Weights of a small self-supervised image encoder.
Training: muon at rate 0.0038, 4900 steps, batches of 128.
Rows from expert 9 of block 4, named by matrix and row number. Rows with one number belong to one neuron. Each number is 128 + 24 x the weight over its row's rms, rounded and kept within 0 to 255. All counts start at 0. Numbers have three digits each. After the name is the row's rms in percent of the matrix's.
# up: expert up (model.blocks.4.mlp.up, 16x48x192), inputs 96-143
# down: expert down (model.blocks.4.mlp.down, 16x192x48, transposed), outputs 96-143
up.0 073:100122147172155129185113138145100110152126153097128179108106083120128144134139119107143132114174108169146158126157085110097152110129146085103075
up.1 094:107138133126152130120141129170154150097111109121121105147144129135150133166086123136126089152126125148156152102133073071143122116151153147114144
up.2 085:126101120104081117143121110100149102150136122124114128112118088127143103110156147081168147139142101162089107111103128152124153134120096104140195
up.3 108:149140145106116149147152138141152151092090118133127136104099083109106136137157107104147091143112155135118125053121119108122138113137125132112165
up.4 084:127133118099112093127158145163157126130146151103127150139122097146123117140159158130147108073162154144086119149111154143131159131128103147121138
up.5 141:097122088120187125140178125122151104160127126103146109129161142116136085125116161140117180120162108115114142101139121106110094161146145140133111
up.6 090:162162138144131136158157123120093143129156119131111100124146115094125084128140099148117099097168123151145137142145158095148188109133139125123122
up.7 067:162103115120149144147128166116091103083151090088092115104129163123123138158120143127087123197106128112153158123142162099097145110120126102123112
up.8 138:163141122114173086117143120143118132114117114129126108150143150138128156105138154145127154157097111123158126112113132129110059124132121106118099
up.9 082:170101155149167136138150102130104179126147121118136141109152116129123174107112108138107102111143108096136120115112178089135108110139149089135093
up.10 073:096116138165093136097116111143125102142169195117092146105139080128152142113109087147113115133138105093092129120187133119111147124110138170108148
up.11 070:111113106074153119112151143103135126107142171097058120145170113138136141136124128121101143073164094149103130147133138120129104115122140126133128
up.12 090:128110132157069131114103129102144134134099169101108092093155100124115168120126128143140115113142146123138112135147158136112166079083102125139133
up.13 135:057097134137135120117126128136090088105117152135121092119121119113151149139094132153132133114114140109162148154136100141115100091103103135152149
up.14 078:149149148136153117145103104120129145144104085099119132139132136108137101176100090129114075105108123154146152189116139124105136123123128133110108
up.15 066:109142136146092103130104144123116102149138104158120109082099149123144104099091151165106147138121098131103107157117203138106134114150111146130161
up.16 123:164099175156110150116136098151130144128120114129125139144124110113121142152132138105157130111147072155109112169131106092121144112135138123125155
up.17 081:142134084110116112140073128088087106138178137138098114122148132099147137097135132121126157119122110134129137132113171146164132153115096094113128
up.18 112:147100116139161124138156082135105111147133143128122106105137104147155107131122146121113164122161119080094140129147158137125110147138103132135126
up.19 110:143121157122125134100151115079111153107117143098098102103136096151112152138159101093099119128136146082125076111126164128123134109149132105120085
up.20 154:129125128151094113140114081120177118165110106111147158132126083161118095105151155078154106141111151122099104128117122142117146160131167117121101
up.21 092:146120138095125157165130128100124166147147172092135146133129089167107125145123117126111133140147133137132099156094131140132153106142120171088109
up.22 080:138143106142103121111089105131083098090131125165117141153163119126150163133085089162137086121111150121149154176138111105116135159101171174123091
up.23 084:090120139113113128142141107100153143152147105106112156160146117161115156131164128108123173087162140151099126150072126099147128128123143135150166
up.24 122:185115156118093116121108096106140145113080156116100101130124070147127147114150118085139148109136138102090126118141157138084127111139089104102141
up.25 086:114117111114146140156094125078099145136136081121153116126109137105132121160117100151135126102136141116135120187080129111148128100141176134138120
up.26 116:159080123111146191124128132148147141106121132089115134107089114136110140117179121131153171153181154116095133140115146128105097109105129093136151
up.27 093:121113135154116089166152082155143135096165140128168165145127136112140178132129146103157154131134106150170154149135120130156142155169172077105100
up.28 075:172110146144123152116087090173105143091125146104167112101131104143139135092121117114108164155065116088164130084126152082150089150171118121140126
up.29 078:132139078149160089141177148141163118149113171126147131153072135109112122095130121153139119122127159137126131075132124142146102144152149154100104
up.30 110:200131147115134093153094104143111131119097145151134136144132151114140134127143131131131131137144114123109162170124160148080131118116125129145126
up.31 075:129133125138123163131115154121136128098147136115142091114093111157127100126104105154113106126157130076139092106108101122135168142117121127110147
up.32 106:160117112116137096127112149121108147175167155136141141145101177118147143121119165157133157127127088143105141157111138149110137137098136135163143
up.33 133:104141122145129155133148095129164128151123090110151152096103161084101085109146125148129109135112129103116094096122129128147157152118120094159102
up.34 070:158159158117094072162111087111075117136119124121095116142149142151126131131121103109104159104094120134155121134092174143152154146146091081102105
up.35 079:123076099146120150111107117158139161135153140115140141154117101127108126119169157148100118117123161142094114095107106147113130102115132144140116
up.36 075:101138157143121111077130118111089123093165139125109157147161141139160141127154135114118107124146121120105127186106134136145140141144114085182122
up.37 071:137136137131071167136124139077135166138110124123083092143150141149138125122137112137084150115111126137168119128127155129098141089115146161146142
up.38 090:125145126114158145129134092125141165098082156097112087097104106151132120086160109128133164123155100081141116063139109125102129106124109085117093
up.39 131:162103128122118119133123138146120102135119136158154170164099135101127125090095151126148090138123136159105136181173087121133132138117142122156157
up.40 090:131128133127082132149139121158124147123117132129131098130076124125117163111154111136153141130114173138125117126153105142117133131056174101138123
up.41 088:158167157119123103157121191113110159077107124114136109124109090097141167137102121129112124141108152088160132099131134114143116105120147118096183
up.42 143:069143088123158119143106156118132091124117127140166139104106134123130104138111088159134093126116173120130136119139122148163116144132140147126117
up.43 114:143131137111119163108143125088136097150130130143141144167157146126116101151105110159101119095170084125071134158131138129151160181158112136134144
up.44 089:170121142134127106149128106122169124120107129170102120126142152081135122098140114090129166109161111121101130088153153114141131149117108131092157
up.45 075:154142114128133147116136115103099143118070151113131102112135157155172156112137142135112164107114126142113126099157168121112130105139055116111121
up.46 084:125129142126142138086144146124124151139111106133147102146100157131105138178153133171129116152136133126118109147112072066113141080165182177142106
up.47 150:190138084124148157144140192108144131140186121159110105127117132089129116084115121141094172113164101120138157090122151104161166160123110173130134
down.0 095:143093114127157117131148136199136133120138128123124093149121111161190153103114145161100129111145129121074175115172126099155123144098121097122142
down.1 116:134159108134141113142120131159160136126164106114169128147139147154142090155105150158125134120090115147143169119162095091152084135123151164145137
down.2 098:139165148117130152132156108069119110175163105128118083130137170144102143130132120162089101131151124115140108110045136097139145090153167162135114
down.3 096:124153129142122113139124156100134124141139119149134121143152111120126111112086114125184092114132091117130154101103123121094098142110158149141177
down.4 101:147089143122121103107119104119116141140127111116110136097167117145134164143105146139126117114135138060100132135117123145143092154178110124131126
down.5 113:139086114124168104145077091182134118105063164127172115132105144103122124111105141133166134093108135114117167145163129099114117127143130115164166
down.6 099:147096160121169139130130147176135125081194146122108115107150096131126135098148084125109189162106127106101183092173155163128142140071128092104150
down.7 079:160149170141143082144112126109085159147165121155139092117128145131125127114140147103137119133111102131139114150096162157140128101079116092103135
down.8 137:147123105165165160110098130100147113134100081127136121159157128111099111084141147099154162129074070098094115115078148114144104152131153108118083
down.9 089:129115112152121151116156196176129130062132098136091157149144137131147112148099126124070122140141164163145120125163157113072191117095104137122114
down.10 087:097126109099137188132115108155163144146113145141139091110109083115124129092122107111143152107159107114107127080154092113126122139146113095104151
down.11 091:169131127151137087145108124153148149128092121119110150103097121162124153126092123124103133134141139116126171150096156076131148136115115146144116
down.12 101:110141124175124126160133122124145137147152151146118101149169132101121123136154133113126137109111097077100122173124126131178155152126142140116132
down.13 126:082093091160128132141116130126140103157141110153146135146132100117115136117159181120179125150123122118121101132148090129124112157122129095155126
down.14 078:106129146130147119125102123126123140139134161133127101181140124148140102113145126147107153168122150126141125115118139151129093086154154131124124
down.15 079:133126108129102069117125134107111089099131167127150186160106108141186121108144136120154121159130127154111127153161103178150128176126173131121113
down.16 106:149113161131138137109135098129120144124138142129109132149098163138097132112116189122113112094140106166122094112156161112119112148128118093152136
down.17 096:173147119088105121150158129132091141160108112128107096123106174109071108156122115137087131110119172127124115166136164129150153124128128128116101
down.18 098:127154146131124117152081105152120103119062134135165140165091154123130136150119162148168124077116129169130161110146130133107134124169141083167209
down.19 115:156147168113096115142108062129121128145090155144141150157142131115107136111141160099138103095107138145096154120108154132128143118139143055132129
down.20 118:088106100155119142104152129121109128131132117145132132104111134122119134089117172092125128174132086071116086122153098115136185147144121130128147
down.21 097:167171132109121154150114119095135092144150151172061113119100113066121078109129147116117157167153089144123106129082109112177149147126144125125184
down.22 078:078142143107123072146107120160131110077152164150100119150099151123146104131162114129126104157131103155172171147096116144104122148207075129152132
down.23 094:134160109113125094098122142141135149128182132130128098143145142143152149138112126088097118144140129166149118109145164147080141137134139171122099
down.24 118:141144149137152101123102092147140108086106134141136116134131146115158144089134140080203116133128083130135163149158102105106139127153131105155176
down.25 096:130167098123120107143131120089123145136152117130112130140125167137148095125130131141103137149150157136156111168119160163140094172115080114112071
down.26 135:157166138118100116143122124134109125121123138119114119133176131146125113124120171086134075074081101127172099123159126131118139153131048124113127
down.27 093:100130115113119158114121184199111104098143116135104137150148160113131147088109158132069104102131117118155134106176111146081121100125133133149123
down.28 093:107145159143108140114165146133160113114115121073151136149114147138119130159121123093117140117096132135108122147134123114102130178144156174134078
down.29 090:113097152170134124108085116125133147086145132149139100111152120137140096100152169147153097103122114130126131159156136145125124134124132104133132
down.30 102:116169110135148090131126104180138122150133129136112120154119173118150087125103150144175111133098100125148177113181066121120115141130107135120147
down.31 080:110137094112128137136205161117115083104137142127123119111144092108139122113163140129140116120128089097120116111122077143170141152115109107172126
down.32 094:162135137147111095124132123145132101132139152121131097172138146124124129118095143138182144117079079147167119142135164136114101180139112141139082
down.33 101:119119107151136136097129172157124121122127120086150115131116144117122113116129165117095159127087095080139093138167133129156095194113102108169100
down.34 079:143149123144127128132130157126092130103125109126084081153137150110112128139139140127118161148093103116143115167153142114142073141125143082128091
down.35 101:149163117082126123130084097132110125118147162126111129093134130130157132123123142113143132106106072099171110133122146126138099139149149141144192
down.36 091:132129122126112150142112106137104147158121112145125157156123105093140101143131100089141100144103176120154140155096157160108132097126112116121112
down.37 078:160160129110138096118094150103134091130120114137144094163133149153159110164133129108179163149101119105112142115147108139130103159125149156083142
down.38 095:153116158159098133123168126155106124091111152160149173156124141143127129131130111097138089132097145090125116117156158116088133124122112149127153
down.39 106:162098119139156108133118080153142133127094138137138120132092157113128116108092156130177083161118105107169145103122124113114115149155110108152134
down.40 103:108115122121170136101121117157144140089125087133128153157137118116109153093133126134123121118117140135119125102099126108136100068135067095172161
down.41 092:137100124117142092157131105107150128149081113119122152132132138110107090109158108068157157139098098162152136118126126129162105152094123101107153
down.42 126:092111118150179147097156129132136102157123111171139128103139131115117107099092168142138147108080141092095167113147109129118132144113138171126120
down.43 095:125107097130152128125126142118150111138137100151138136093126094078093112090096128114154128130138111105140134056104121113122128133073126134125102
down.44 093:136131114159170159151121107175109141123114137127109091126134120110127098127128107142146124146139118159140173115103131065134105156144129113119088
down.45 089:124127145140088112163121156156114164126126083087109148130183112113109147133123135099135122128133126126099124131120129107141159134124186141127174
down.46 091:097143092125123074132099091141152116123158158167142174140162100142130133120133147112097102126121126126107133130162124196118139123081108135139121
down.47 121:115126105139122153134132120075145119129142104116131101156126092100113133088192153083147147134171151114076106095134106093163133179145136102110129